From a checkpoint of a small image deblurring model.
Model: 32-pixel images, layers 14.
Rows from block 5 of a small image deblurring model, named by matrix and row number. Rows with one number belong to one neuron. Each number is 500 + 50 x the weight over its row's rms, rounded and kept within 0 to 999. All counts start at 0. Numbers have three digits each.
After each neuron's rows are labels from the 100 images, of 14976, where the neuron reaches its highest value: "top examples" is what is common among them. Only what is clearly more common there than usual is listed. The data: microscope photos of single blood and bone marrow cells. In brackets: how many of the 100.
# fc1: MLP up (model.blocks.5.mlp.fc1.weight, 960x320), inputs 214-319
# fc2: MLP down (model.blocks.5.mlp.fc2.weight, 320x960, transposed), outputs 214-319

fc1.128:555449462540506472517538422563460538480516467579484540507485548469544559459551503491527517513502542614506511592557496546430463483516472485504535572519458534458486474541504491496446495525563583545518535544498459545501474430597493531488560495466543445499528457454486453497584450510532539460480566555484510540521449510494
fc2.128:491462544519585529495446532523567421446448490525471464445492515459487521529477392520583478491401480494531422534531553468448460412482482527484471547497553451402417516550617454561408456517507462490531607456494401432459531549550510515492520535493459524421518506481556599520441514523525532517519519614526548376496473506470
top examples: cell type: promyelocyte (32)

fc1.320:416544559478465428528443455565511575507505524498429459525387553507606470482532483477517538517485452515500537484608545480497513491438492475515518524499449445579492549568464422466528470578417524482516487585570463474417474600421482554520526503568504510555525512685485515544535555505586480368457396460529520443500532486506
fc2.320:487508481590494542605503494384450504522538398602508523525521401485536428418507539506478509512492534526428587476429564509505542467426528479618553615499457578568431491422458528521561499434476426515533488475498537451572443501432480540524536480514528525450481503366485454526576461475496406485421491482564466492452483561447
top examples: cell type: promyelocyte (28)

fc1.674:539518493540468553620550479517462513469602476507571650395590520569495555429621479455474509466482551638470510436447453426495548480472642505513487428355529576522452462535493540606537502528508491482516500456475466549536544647537560506516445609537450485508541565513625564450451491458482385576498554434466503471503481441500
fc2.674:501438475450463568518532557489517494527484581538483477452514555509534503553482474475461519506442543548444562554418440426498499549518459486524494457551474506562482558474460522469491442541463491410578544518531504493500485437529530468497533494512635470432555584533400481531484457472387427601494571547441602533528515574506
top examples: cell type: artefact (29)

fc1.174:546462439504432473499451531495534530548479576449528510435517390466504492517568474459526396648616485479595510480498470495452579494540532463609475511512478472536481546532479439453582591498466504535496555513374507458460439533516446500480458406510557490462496519473522448522516408454545526469441494468556503470520558506502
fc2.174:398525437466476427518512499517594490584501568474404606508583571479560615403481549508440499565499441448536493458561520511513562551566516546493524546567463511558460445457589523536585592483460537430468654427616497479460546475480551535493509498474499525510478507574467521529470470477508524488447439506387511433532496521492
top examples: cell type: promyelocyte (27)

fc1.636:484484633640473471461542606451516395546521528594458549487485482584583447534506457481444521582453485425428543499535566535590489501530516505681492517482503493442567531444500516551382565514518458522559459545557438477515535578524446511515575641415603523455457503463523549589439514424504513497528473542526526509514479563467
fc2.636:544507530400417585486471499532435429549499391600547476428503513479581410418500537525516462503455483441529470511474508500455501497398463488543467420502460459505506454419504553449499523506488476513538397489455483491467435577425597405468471567461494522482542540524535322583421466491536497534534439570448541466532579522492
top examples: cell type: segmented neutrophil (70); smear: peripheral blood (44)

fc1.34:521516491441582458424491527510496473476481506518465434463542506488528544456423585467490543554463473504544460461483562487549441564465386557401458540527514487417543571537588491531551417520515554631523535483508394534514514412421398480483449531505489508498523599440507536586517505509521461486557485486519407460475545446463
fc2.34:474523550509488495558435491450539548564477581543538455486489543487597365443467521473474508494407578439486525406548556507510472448476539527490510534474486554475548536494365439489570522459431452498527586592551577505488508524525553474522536545423457558537503511580545523402461488454444497408495445516423551525480449471510
top examples: cell type: segmented neutrophil (47)

fc1.221:483465492508520395495461537420520383524482511536546532486471410560543519537487489468452377586459489556472475492494504574620537541476428429561589488480519455533570488516424478464514492479567451464492483543444566557487587521572485511462515512489550537577575442569595505545421556480529616661544472373454494537525502482615
fc2.221:472490546547343542443444481470509495486491575525504527520523481544535476472409495522507469603561500520471463520561437432419620461509511544396429478488410530479496520554534484439491452625465471498502498507549509531495404531459531482526545503477526519442469577518550510536576537535408654482435533515539489552490539510532
top examples: cell type: segmented neutrophil (79); smear: peripheral blood (73)

fc1.414:559492509485529440533518457479485462518486451467510456594532582558546482476497554491534520506549426421477544595448505485464509411598438424421574594517472425565482474553561536493441459431482495524489449415503585432442432590491541436424474466542448479505440527472526514497474452512542455455512466516590551494531554588477
fc2.414:540518522485461530478498500401512408520543502528546507420454492441556407499527560585570459543583565437518494441459404539462453495477529555530444512520461486537589451446419569520513554508493472568543468534505540487566454499481490504556510450562496456581526534460511496550486575473524402463561464515400402499509469483523
top examples: cell type: artefact (28)

fc1.363:472507497534565516483426469605510528438525538469504396460556529544488521474537465494543499570489490518462483547502395435361418533570533494458472542436516484639435499446480491537538486499435566471506529474513381641517511569500548537469468475593473533503472523520469523443521499494499476465542561513484413556576469593449
fc2.363:404515439509454445570481458538434525513577508534466413517564468453477549483402500446508516489571431516508476510486485567551513488518441482501511418507471464556525525534481453505474549375540454537494560519480485374538527385557572489513475553542461514439486499539587480496453529452505485463461568499458645398554460534593
top examples: cell type: promyelocyte (25)

fc1.203:555394486511596605496527423493524461536468380464531614511652531493478482536489447473481485477493497529452631523424518480473458501572485466441506506484454475493574509430556516649456482449538494545515495510468509514497434401451510587467398517510577540468547447560424516538483526467499528614460465552465591449497547475519
fc2.203:501490529503518481472439466482430495486556493434494503476560562477535540537455523578452450489448595419510535586526556502532495495484537615368432499593506562558531507513483518513525510498493544495432516542501441515535436525485504454426626518487612410468523436450459423604492521455475484525555500476447546480471394640526
top examples: smear: peripheral blood (93); cell type: myeloblast (37)

fc1.707:509480457508551554461623507530408373545501518532470542428506438524546550466574434490446473465548533493509414454506584513529445424442512417508514530493488527453482454568447430462527450485508474491499527425564521440573582547501483548419467421526487511512511532533504528507520526480447462544545364471529541519553475443484
fc2.707:478563527553497496444572539500490488476480475478639481421516529577515493503488472494563545484445561475486499462486561578475548492461522528501475592509492473593488402479458433464511500400500500353528537475424542557476607466542444588628557500533500534551527514463591475481499530504499547622563526403584511429533412488400
top examples: smear: peripheral blood (75); cell type: segmented neutrophil (56)

fc1.329:513504545492592473487379539471540550484507513494532451468459492554492451525469483482528570486523512463431483413432478531485446526549536578573543471554496511439487438467498539563424591533515414466453493480521458627462453507448452515530301454495441528459510429484538505413488482515549582506527455478501460548429495484433
fc2.329:458495489509553519522434522529568537517524560574464509568498485475503459431364606451449573427561485374525426451551432419518505510516508472509494490496521543318494498485438484553478532482504511501463489529556433388535443426446522505445520518483530548482454597555443500444486481513499454431508452511489547480440556437543
top examples: cell type: segmented neutrophil (44)

fc1.604:481487427454467531442449471541518444485506561483493513446515403516552486426550478487427556479578427506536483518444518552471429530534469544408477520448602505565456506503485474448629509417506571528480506434533415449552412533567499527554517497552479492577488483546477474528481452530502480651610483540481499514517511543512
fc2.604:453547562441477515568483505401510424548435539518441513504533525467574551579607561492580467499445572558476510588509605488578508482516573454476496438529535560534518518454503494468603479448457425539375551483502615509441509441412578465515492517451457465534494448420535510566525477437486474535447510448540466502528489525514
top examples: cell type: segmented neutrophil (42)

fc1.49:502479504463558585431479540470542560444545521441523550463527473533571539472516576470516550490542478469556531505461501543542530477439447431468492472440564492494413504498457455521464477417538531529513541583379530505462594471559496438530520496507482532541356470505552569539445526581501514503421492432584392512474563575598
fc2.49:467484507491443537446394545449512524440494549528492514552472549552568540522374424515511562519528421484515480464530448458460512466498476527482536503431458482547438487488564581454446445567540503533498552544460442518546557556522563521498498529494494562421550505503537464452509564527504543495461512507530630500459436465582
top examples: cell type: promyelocyte (28)

fc1.517:516507492509476547504507464432501485456462442576507481466470531546467526610370488474508535555484456466556487540367523525466500570520474478418572569450454488557522447515480589549490536471408609488535503570505600546483483437468542507468437504413452477497464454544426522537477427615468566455531541564597499500415513522618
fc2.517:514515474480528414523484536562464496495524641597547467470548485400473498391427407439436544502561479334563447450562571497523508504527469490399496426596400517593381604539609530557457572407460520543442552560469451475523569547551430503461485499545613524526528499471475487514446588458563546523514403512520474457406531457527
top examples: smear: peripheral blood (38)

fc1.672:427479517560524497411469357389534498530507433490463487508500534399428505571476538500485501492545507463533475514497506414437371515614437539461568553521484501477391424488511494467458489540475562448426505529565450502546487417545488477541489424484558506497408450465424490543473444562454550462494503487468560483475461459542
fc2.672:505514504481495497465521403477614599532523546540682441433480408522426456464485554565497486487456466484463521494524607563479476391597469399385443510485514458372535518591503499511424474465492463486442504506423480496514513442451514510460527488534500453518510461517557570431478591480630616473547490475614481457496487486508
top examples: cell type: segmented neutrophil (45); smear: peripheral blood (38)

fc1.20:518478468461493526492468531512468557579492537437518493452484548548544478508423398505452531495480541544471488565483531512440461509560528547599532516584417548464571526542516446446460486466517475494442500500569448582537410478411491515458500484641628437380558449459379494531466481389573516394503421430539534522549500557461
fc2.20:546587500532607635512512453520572449461421460474452490485541437407535529571407576533456539538485516479536397544489489524614506502441453524517421445446520478492432539505452542465438511514616530541471492447549515387459496616448530500454494468437530521466510452475534479501469461503448423400444487555560562506565495501458
top examples: cell type: segmented neutrophil (40)

fc1.226:458493592517582502560472570505583498508453427461496577458454493601564465486501511444507488542458519559495383475434527412486487521499549478579508415486612552468515448508497559528545502419423581482476579586445510551465470560672551454499452487517540462503516572472500581473484544548436523457516512520495492519513483522459
fc2.226:456487505417499528528591539492440517464534558466551543437439546459570528466389468579551481536472428444549424513508491493540487430418538471497555504527558415480473433525444496528513515507463514585574493550464537545548536474410499488411454481509595497519563518514498417597512483496525503518533413592502503544492521506498
top examples: cell type: blast (32)

fc1.302:461450474540553467487487560460461438539474513597591484506477538504517469534489494426503607577436526395445540484513574457532491433582436504493439513486387460561568516470548535532476535450544455340481532488475576507608494511462555387483525429480476489434483467509505584484421469467558596508586506613451502449549441363559
fc2.302:465535491470512509410477575479467572584480451514419427475537432467485477501416590473480443582542511501454506548503424493445543584548496500499481509553510513548486484528580471516516545499465490490485543376513488540486435535524465467548515539575546527496484528488554461473483418537500612556458530476433507548556550462455
top examples: cell type: segmented neutrophil (50)

fc1.148:546531494543419546526494561553519509592479528491363500463449535410425464489446539550484449480610474521426536496507578509451479546513505487470501376437502553512589512502465517545545468361443536447478564446490418426448447519480467519520549541534513428542497514502557505502459584505480458446498521490474510461541448628581
fc2.148:558567447484473496473471520475578544492492529466572590365444460585403476516512523551485479496344546568531550495472571462530470460445494453480450453527522518539503451413547563465551546437538492630568475475493570578519532529510501475555513576359557564594515482474472526481494538475495504455522419525474532586550541562477
top examples: smear: peripheral blood (68)

fc1.449:569547469501452470500570531508447499459522591570552500446551514450527498584566473471500524513590470452534502529501399480427450464427508433540467471427631352537505460495519505504536493494577448553432469553508501379499438557449455450522522489500484530552468402486517459538575582483538521518460472489504393522396455483543
fc2.449:506549538494491559394525554407417435544504477444490473434505453566426498466498465446510500472423472570478348459563429434596496494447510521541547492526489515525452502423436453448616535521511510531528485509488546533528524468498508576407429518528528542408372434523520486544536546562476517573587533452573497464375385564519
top examples: cell type: segmented neutrophil (51)

fc1.467:538479410532539538573452431485435441484528511577513448508571444428500524626496455536514514415587474497482534605496568480454452511473539570541492483486475506473560494496497434531432469542526519442444526493540526457459512532414459447474561489517449531443511524561575462393470479480466377505489438474571529492554433549543
fc2.467:592460502551423491591495501568573507445566525498517503537590519566522459517448467549492512519393502460438503554451559580491554526492457510513469569457490455478480514451508492511433485518551481530499472573524450522419497496514412516526567414459564577579468459408478542470495452513491543508506491516482491476537547499490
top examples: cell type: erythroblast (33)

fc1.112:388527446556484495438492529460508460525580440498448504520445549464542537557516518493468610486480471570574477518473479453451532579488433476519508582549528403573392488488589430498440494587477481555399494499471378473501529486527474538563482386493522584537471540497509514476437508505433391475412480396505442462542542588529
fc2.112:533540523506392464495486361489462553484491556547469554445536466545390478455472347546480526527506459521473546489525475460506548489506459559506509467489385610539488458471493487471527479537485483476408513555509554575499392471486480419525476367534412496473484522558524502497490424497458523488537486521503458434510451527413
top examples: cell type: artefact (28)

fc1.122:465613494453565512512458538542471453469479474490461467457522419469496449440621496428510545464589560590485522478460492467545476400480504462494530434509435558420550528535487495490478449477492538580577474470515616433544524573449513469518354491455437432449579552530498493404500443436497490542462458576516578515523478432498
fc2.122:448510459530559504559483416529519442472502486488458481467426652497541514503541550481547410458466615487457489448495546471473536431415477546485461482431529478464561548441383481487546545430490570486494462437487539536488477441612508503433582393516525472568459528512577514565511530525436490554470458446436473523497544463455
top examples: cell type: lymphocyte (42)

fc1.331:513406523449522563596502477480482552520515416460495515468604436512437464421493384513439542506545477409460512595389491464449431478526529468482523544509545482503480421458470522500402530550478568535591484512623509551544533573442486615477429529603519481520631459479502518478619507474529411514463464575545504463536587502505
fc2.331:500445507586536535516423484509515443473408414496504471480464586485513418526430471485559464557437692485466455465506428462540514532445606549545508508474544554402521432419374527442502467455531524520495535537502471476458384453494521559442564439501564452469485458559478510586487479528429342492509458506469531518507463633437
top examples: smear: peripheral blood (45); cell type: segmented neutrophil (41)

fc1.62:438572580503538562522486523541465534493376611447530481446492536497580499492461491448554514506430494533554520409547535475433441382483511500534426541571452423502448566448530506453534528466417420591522551469528400480473440556463489521446500479496607586501600444527436490611456510454472491456564419476500555474461466563447
fc2.62:523474516548630576496442497509606486501568379504515541510459520535544530480521530551487535451512461567457475409530429419528505534462577591534491594422538484501563419446531485481484486468499517404515516514421519433489446520461513422494465451530513498575586500561529464504613507590441404470419490494577489502502578574508
top examples: smear: peripheral blood (68)

fc1.576:445394483474423541540431428492574581463570526545473543500602565543569606562512405506520578397463512468497536450524473462453458474445520500502465511479488534505449523517585498525416457531464524533513504555537555591517517524500563460445480446572498493467505524577573457503496501447527487495481523540542499489544454462482
fc2.576:505452544588540564491474522445507483415510560504518408462595438490564466513496399454482490447455570509458526554484461547474498499495492550552452532502484476531459466491412494498385410525444505509482572604509496473453469574462562456562490381537512497516536457453319511510566501517527519444474534464496432537503566498439
top examples: cell type: artefact (32)

fc1.163:489529459479549504584409561536464479533521481402481455412455462540503544487463434473427489523432495407515521585497501555490512382467566459514459628539492525587433546463568492469601542489482436573501537475480544471470439479490546505541523456451537523433587523545428430540505421469495453519491546511539612438533470553505
fc2.163:508486525514535450595483455489543491533412466445423494376463594412497478433460501552552452579498497553427441464476448419536496541434548568568638528476506499535500476440480467556581538562470528533370605526467560489462472561468533506424497479461518406557497474502472576533516509554489397515511443495476496537527552481594
top examples: cell type: segmented neutrophil (48); smear: peripheral blood (42)

fc1.234:487531446500490557557547439415464493528525459391448575438521547509567562520504514468487490397563475427475475514485579400411560534442510463561528496446547584497422511520540421516448386458495545450442500486487481477528615539515443419524471480535508422511367495555586495517416501508471549495377458490497541564529580561525
fc2.234:521553453535447545569550492542515508480501566413584589532548456586503507452461425499472572439474439470604387487448492596585595433452473492533562419533542467561455482451478544460382454533475479577503518489514487541480490424490465492525506492436472537530532509447446462478499541524506529554450623519519474517493475468511
top examples: cell type: lymphocyte (38)

fc1.541:553496462507448445577526520588585550507528512513484435557488489408424418369502502483602477497444434549575508472465431511446486479455433616548549505495552534523431495533519545486490551387530502514538514492420477498512494531544463475416571590489571469513534579485435544615516513494497456502368486473557582532567601385574
fc2.541:476512528466559416448502542390533460451549406483509479520588558497374526545545470553505470571444503555426421460525359375482491509457566453438523546576531516446541450535474510542481408598415466457581578538563482507440457566558459470440420438556500543512421471514479522499482530504496582478543478585518394572501490599470
top examples: smear: peripheral blood (41)

fc1.681:449462522434495473495492499529538487531545535377466488510528501492476567523533526564528415427471544513491591497524504496433622565583444545524561430552591667585444542535440498476453509422412612435487609457508416559554500486578454503501503532534484482484419571575548561485457526521528570556505537432570401551510592584531
fc2.681:417405432472507456590520474512515530420508503463448536502526530442495492531510481486569490473573486502544523559466469532562553452567522495520467395447580496524617544469530524532452512443477447516551570560517538476533492486478515507523480620484531477468546485489490458525515453486447525469474489491528621520497442468621
top examples: cell type: artefact (41)

fc1.443:507512467521600504559562479481493493610528476483475512474617451552441505532564521401486504499417508522380493404493505454410490509397588476489468568484511571549459490489414548510496503553454374504480506531487505552496528546480566523584472533459466507486526498559551505536537479466563410521554494485538491522603497414489
fc2.443:517473519535514467546530490522443523507493470502511490492431547503445473451436523494448480481490461487480640474514540409511472533469487566524520536442498479475513518523537415523500566560457544405561467477543466538569518457524549438558484533584510419444520570507492482589500489473546498500510448444512568521541620470484
top examples: cell type: artefact (27)

fc1.409:475513554503499491322451505535552619405576519543519532545462606465481508492548529482514473444476473515501454456619438590549497526552494480454469389579516504481497497432519496462383460503537490423512519540568491521527504516504486507535565532460528488549499522524511544555421479501480486594421470449391450561592495542459
fc2.409:566540456541487585433525403536548543472495496549602537599447402603441517476483539408555550426589518579511458460510514544464492472568477459490504436405569441496506528497464564448419488467546540476566474570462511443506616501516485535492529484496422606477499537433507489465514534539596518546533473554555605384529550436477
top examples: cell type: promyelocyte (29)

fc1.48:494492439480458598494486391425407339541542551546421612482464550377446469486455499537450555570564500485368529489502499542477556456521398561499459462440472443481492503562487499523477576521571541494495472497514616456575528527525476523500446587561513399508518448464536512464542500527407391510436453534480484482451483481503
fc2.48:545442503476517530503482459401526495458433519524508516548544499593476534429582479471514605607530431496489461532431534494494505534513453494530514417482556514546496481532486524477497448529522505551579507522454427496511601556486521445518643490505466530566502430491446502556496444459471542493592493504416544500498467489483
top examples: cell type: segmented neutrophil (66); smear: peripheral blood (46)

fc1.697:526535549491530529487471510473450399453527471517514517495475507401510492412461528567571468523464484543571521446431487549552428577504546535415473492513464410430444575478489534594554411617539509496511476458441537432528516536579446392535422482480511616518441579496510517482487457584496514499509476533477424548515503478514
fc2.697:432484584473499564455441649563565531495533509523485467519516540528539577493496437498465553576521503541549449445596498611491545502521440435451579482526412469462549488567517487482539510502553465497602517553523501418489431498513538551463486587464580579500513446459515588475414583430485498512564482461557618550437482493550
top examples: smear: peripheral blood (54); cell type: segmented neutrophil (44)

fc1.290:606446481594545496425537453501499569450585438463495547490543537444477495468483519514446505438496590517494458574510492492478524544529459593556533491523501570469540507464503474534521512525552611494499575525440559504482477434561413475480575429454446473392457490509467486478484575565494533538490493508558493427536519621485
fc2.290:572478465521524540509474499467549462504531531452439483485462490467409655562471401489538530505470561496471528575548573451413412428501464433484522465521491535487434494529538474535522493441489552479476539491543439421518453615480384584514505511431594488413570483452516570513514529518543489504545437497518459420477534505509
top examples: cell type: lymphocyte (39)

fc1.643:533382483448520536458454568540492550473500629468534449461431516485474504451408466491557426509530479563539582488497473433507540509467618600551578487573487536608529530455440518444558535422485506526464541390593509475546379444439503492422480442556535434485480490395365484545559554545522619480573549658495471484465452537512
fc2.643:451468526598573545469487467579539488399392489512456524517505554517493451484474485437522519501486464578434417503477446496499464573457445467495449499514512509578479526513483476480529589566496602549388507556542519487470544552479524572556487469420517576568444393501528485430465554468446551502430580447569512522407526593586
top examples: smear: peripheral blood (59)

fc1.687:562575575446529566516565457536466500478513453490443464493447555506488588512446436540538514427557525570467529530573487497635527428551500483443380511505408568489563490482482455467514619544563457518466512460579461533518539492445506501479366466500490489453508517458522459407469512507517540430525489466432559494485470505452
fc2.687:503603450527531646445532563510506440468563468508533605461569476470477469525507510536492488495546496517460495464471381398442506542496518551572576577493521510617503491561449482476481570515476447574567497430582492527481502573487527459458509376601529427454583452541536567534546563494523512364506535552465558547530469535458
top examples: cell type: lymphocyte (35)

fc1.735:540470458571561511513497474449453489518431471422496466425515428538529522399553591405412557620412519532479509460555578530554448544567505402511571499451544582488462487513412506524514493539490457518523514488533546636593481494625551537451444502521495424560478422588464525518523571500442486515492461446522500491553569543483
fc2.735:420482529456454486492560549502529575545504671523444514556551546556577545477505576508466534571480509570499404496494619519489540493510461526583562428480462431489473510609452540495427443564559431520548503544549510465521442592486464473519488594466535553423504601460523446517446542517436435592479556505520575515465490478505
top examples: cell type: lymphocyte (41)

fc1.572:487569513585500466464505596473464565533523474554493559575528569476434501499516522534552572513464614558527504471542443646480438494473477513469495435567516456455542474517527470462356515493491491518484551478464458495492528574461516590516510538433564571481608558447542459509482521515459517568448452472511417511449511420467
fc2.572:535543527502464521497497624447586531415489467479509458494579472542523531454569484508519520537519481475515531519453528481441529488477417466424426483550409524557550434528447552521444427493528529436581482530500605554500488531527543523515552501513376546497565543531519468493457578536540565445446579543465552534519443603527
top examples: cell type: lymphocyte (37)

fc1.591:482490519502507495441544598546484506544536423461510505539497550455534409537578471518477518520502483418521449438465512490472501471427508534441557500543470463437410606497536466552495511501524507533550537533505509531511554553392517546400430423518589584474580451417573541547459477474485434467509446562597453568436593396486
fc2.591:491470502448457471463449601427525515485525403535461460574439447485452495448467441533553577451537462389593463542505512535504508542464487441498470435521563565479574479503443590536514482504460487394458567535452449538401436504528593448572593522479454516523488547519483417446510530562533493391460456522543495498451452487507
top examples: smear: peripheral blood (68); cell type: segmented neutrophil (67)

fc1.389:407515524497415403517498461508506513582481527448538521545484464466524589500453492530499506460513504491444528506528470470572537491503452556452494588497569459487408510576526609598596548596454538546482481508404481547603468502511529437513477596503504498532456411520463536502534446520488508488454542546366456393526457511548
fc2.389:432405456480509357527455486511504569427447467463399511481530558522482444550588516440470565505613529484490523569458479546425520473473463436488595497576548535469531450571481485439589497520452498482379464553500527506512502393495466639459507552505392441525505417554504488485522493456443505479577540486470538541543547534646
top examples: cell type: segmented neutrophil (59)

fc1.272:518603462515537542625453508520439493500533463495498508430497422551469546467465621480529447541536564598456442529402492471525537401529531439466546462426551615595564550521460530455541589464450489465463597479508455518429479494527384452546468496465424446436456549441504506554532476485477483535461545559510595512508574494545
fc2.272:460535485469518541545531484579544547479449494504479582427461677385515513492484556459482526509475574577486501468512503467446564468522496546461535464522445466621501461472453510469534594457448507531498581503487520558556563455526511455511468443483533396569536486524427487525485473426458481528456469540416452597563449405583
top examples: cell type: lymphocyte (52)

fc1.306:514574476496546649557452477461437450533504444603547552503489439492520525508444453547458496555510528555531545583526508491499447463510555474523423443522403460475530531535481539538473440524480428418598473477525490468470476478506461455572412502468517592482477518481487447520569526433471569513573409499512487516503527482444
fc2.306:500578637479501509457526506503515571457561482496529445514469526463451513486567509467519437593527408558589462540492395508503448557424500468497491505560453523543495494515517511479521483476540500506472468585539568512510532494499514498421541573486489507504543442544506609499431557575544477525519451408536479529524445548514
top examples: cell type: erythroblast (44); cell type: artefact (26)

fc1.184:498495485426457531568560450518502472408429498569536604494587478507466546518542475519519544498485531618471528461447530529390406506527502457563454470450549514459483439498489426506519450469563539514440607499543483534549507465498495484430516532470512445536430485580697548472419519532526529528432488505530517506401537552460
fc2.184:567514458459382620514536521484600456543579505545503483568559540500500507529530433479480475498455500417548457486494510547526409463558443520510541544511501449454453489529541443537492347571471504551529599436472521483503457466567411553494463616507567547472482474393363477497543511458475487585549515601523448548449532522536
top examples: cell type: artefact (27)

fc1.568:565486470503534439565434475536522489569385518479529462547573542454490462525527492476505471442442483478563532501463454434489534461453524576548568419450458497540542501492456605589495532463477525586553448503455525526464500475561404490450471533615547437556542513431442565472572494497397515507548517543503495494459481539415
fc2.568:587452438514414467539435548483526510443477562465479511505458566504549545518490533469503504443583394574465463395534468459542467537510441495482468490556446423517521411494598440549476549425516489509493420523497499436451481526437520490431443499448519464472453479573461425551496460420431561462415512546482534577523484563617
top examples: cell type: artefact (28)

fc1.37:502502516485554606537540445490537453501550407499523552519575528555529562489589369366552551603506486510454617545473486399433450391552516531523476493431490510530466548487552497485558495432544474500533528516489523543493501599484515513527416515541424550507568471603512496448534450407573490508434493463488478500446569449447
fc2.37:402474512552501465501515461526515537522449486409478534548500534522568502575534486496490421549439581484416607470433551452496568529512568534526512511542484509633497424568340515513557477563586523576535553458548458480500489434467447518497523544544588535548506531431378479547455505479448464505556574466399522553458494485576
top examples: cell type: artefact (31)

fc1.308:541518496504470484465513402510545478560469427512536499469469541489518445487430458527510493449495526472472493393635491559429517514511471590428468531597481561538474572441582436492505490582479434480495519586560424564537495431447495414464549484513506534517562533590514479610516450457441434459529503456438513508486537413516
fc2.308:554570532445516496493524418482573481521550528501601445498525510545470532584541578546499470523512436444501579536475507418537479485530449423531511523478531444610517599506432577499551417456490542454481542429387520467536493517488484611581514468493453541434480500426476618457564539529474502511540477518547497351524567526406
top examples: cell type: promyelocyte (27)

fc1.343:415427480532560517652442533561446507548510448407549526575519511458453556508480479560445502597570575564380493506541534530447487378561506390477514516539427443517506464552546518498501466516475539511489484416469464514546612539471430443507535491534494530456496479480431537495502501515505371523526552590524532505450441583509
fc2.343:451362564566529510498509418474479530545505454476450556510500623468465445436552477439522538648439614529471489447425455439513539528476554590514586571499403510418511511438419534487542456478455471493452488513503534489504423472512434564594464463528453461516531534507548509499480515466488406547479530492485498580481559476569
top examples: cell type: segmented neutrophil (42)

fc1.280:497535576504515517550564465447407482477508512541528526454585463481564525472562514483465443535454584560549569458504598459423530473467474477470434533585468506536462575551543529494583535498483421569521487551534476596420447499428545406451436479475505521503509514532558492404530420463465457477465496500469600463515521509442
fc2.280:602536528468477524443475505530531389554535446525514559557494604522538415518536513533515553511498544469456547463492466471460514501452519532648535497489500467520552485471511521437530482415491432463452510431436551480521561502416439473516518473644554379564512524547434515544575497531508408456554362487514401470591539368361
top examples: smear: peripheral blood (48)

fc1.677:492509487418470442574405460577553511546514447431499435568328424520532512555379536529509524481597493369539528549525568533432440472579578544484571596582567524479515503445470535476468454520491482438447497536491500562468427431447500487472517443504479504502533433425396440496543474553523578462473619469538577478573567561536
fc2.677:530490462542454390661474459435636513486486521487446489511459466531494476505451528547466574503483433437555474490518488495594485481591478459517466617447622437348531492466566523598484466522459519459398524526542428481455430499559497528595446441416505563530504552536477490431469519454542489384496476527541495506576436409448
top examples: cell type: erythroblast (33)

fc1.301:543472515450408493603507520527426491459528481506474469477545529454448476480499534433558460555453495485564461559390515501386486515557563448550528501533512456558468422491474461570438508551510513536554576475480484488518473539533484474387501488497517417495648487468449519483442487488496523410496457586489511549460475498444
fc2.301:480426466491459467476484539486541513549555485450522554489508457525479473532459526513545512432461491395546465371558538517555486487515509548578523483424510467528446514485510443501380513469452502447506567439542455471559516519515488566432508560487563500524453486494559492439549492429520442573494488480586449476481535435527
top examples: cell type: segmented neutrophil (48); smear: peripheral blood (40)

fc1.36:549471532506370448460588501523490547509542435483657432511490469430573567604529594577516497525542467519465444492514503462435598566443564535411429534532552524570509504411477505578372624526446570457460571505478509550516460501442563502477501466481507444535439478520529573572473585539418445503564502479552487540526502511407
fc2.36:548467555500491470448461537510521582494498510545461490533531560596569443491461555416550473495561467479499453572525506553551586560477434462530469490522512529494528561661557473456408524507481533437508586422513686522504459453643483535410527349373454521432453532456528465483492547487497516517462552484477483469485505467483
top examples: smear: peripheral blood (62); cell type: segmented neutrophil (49)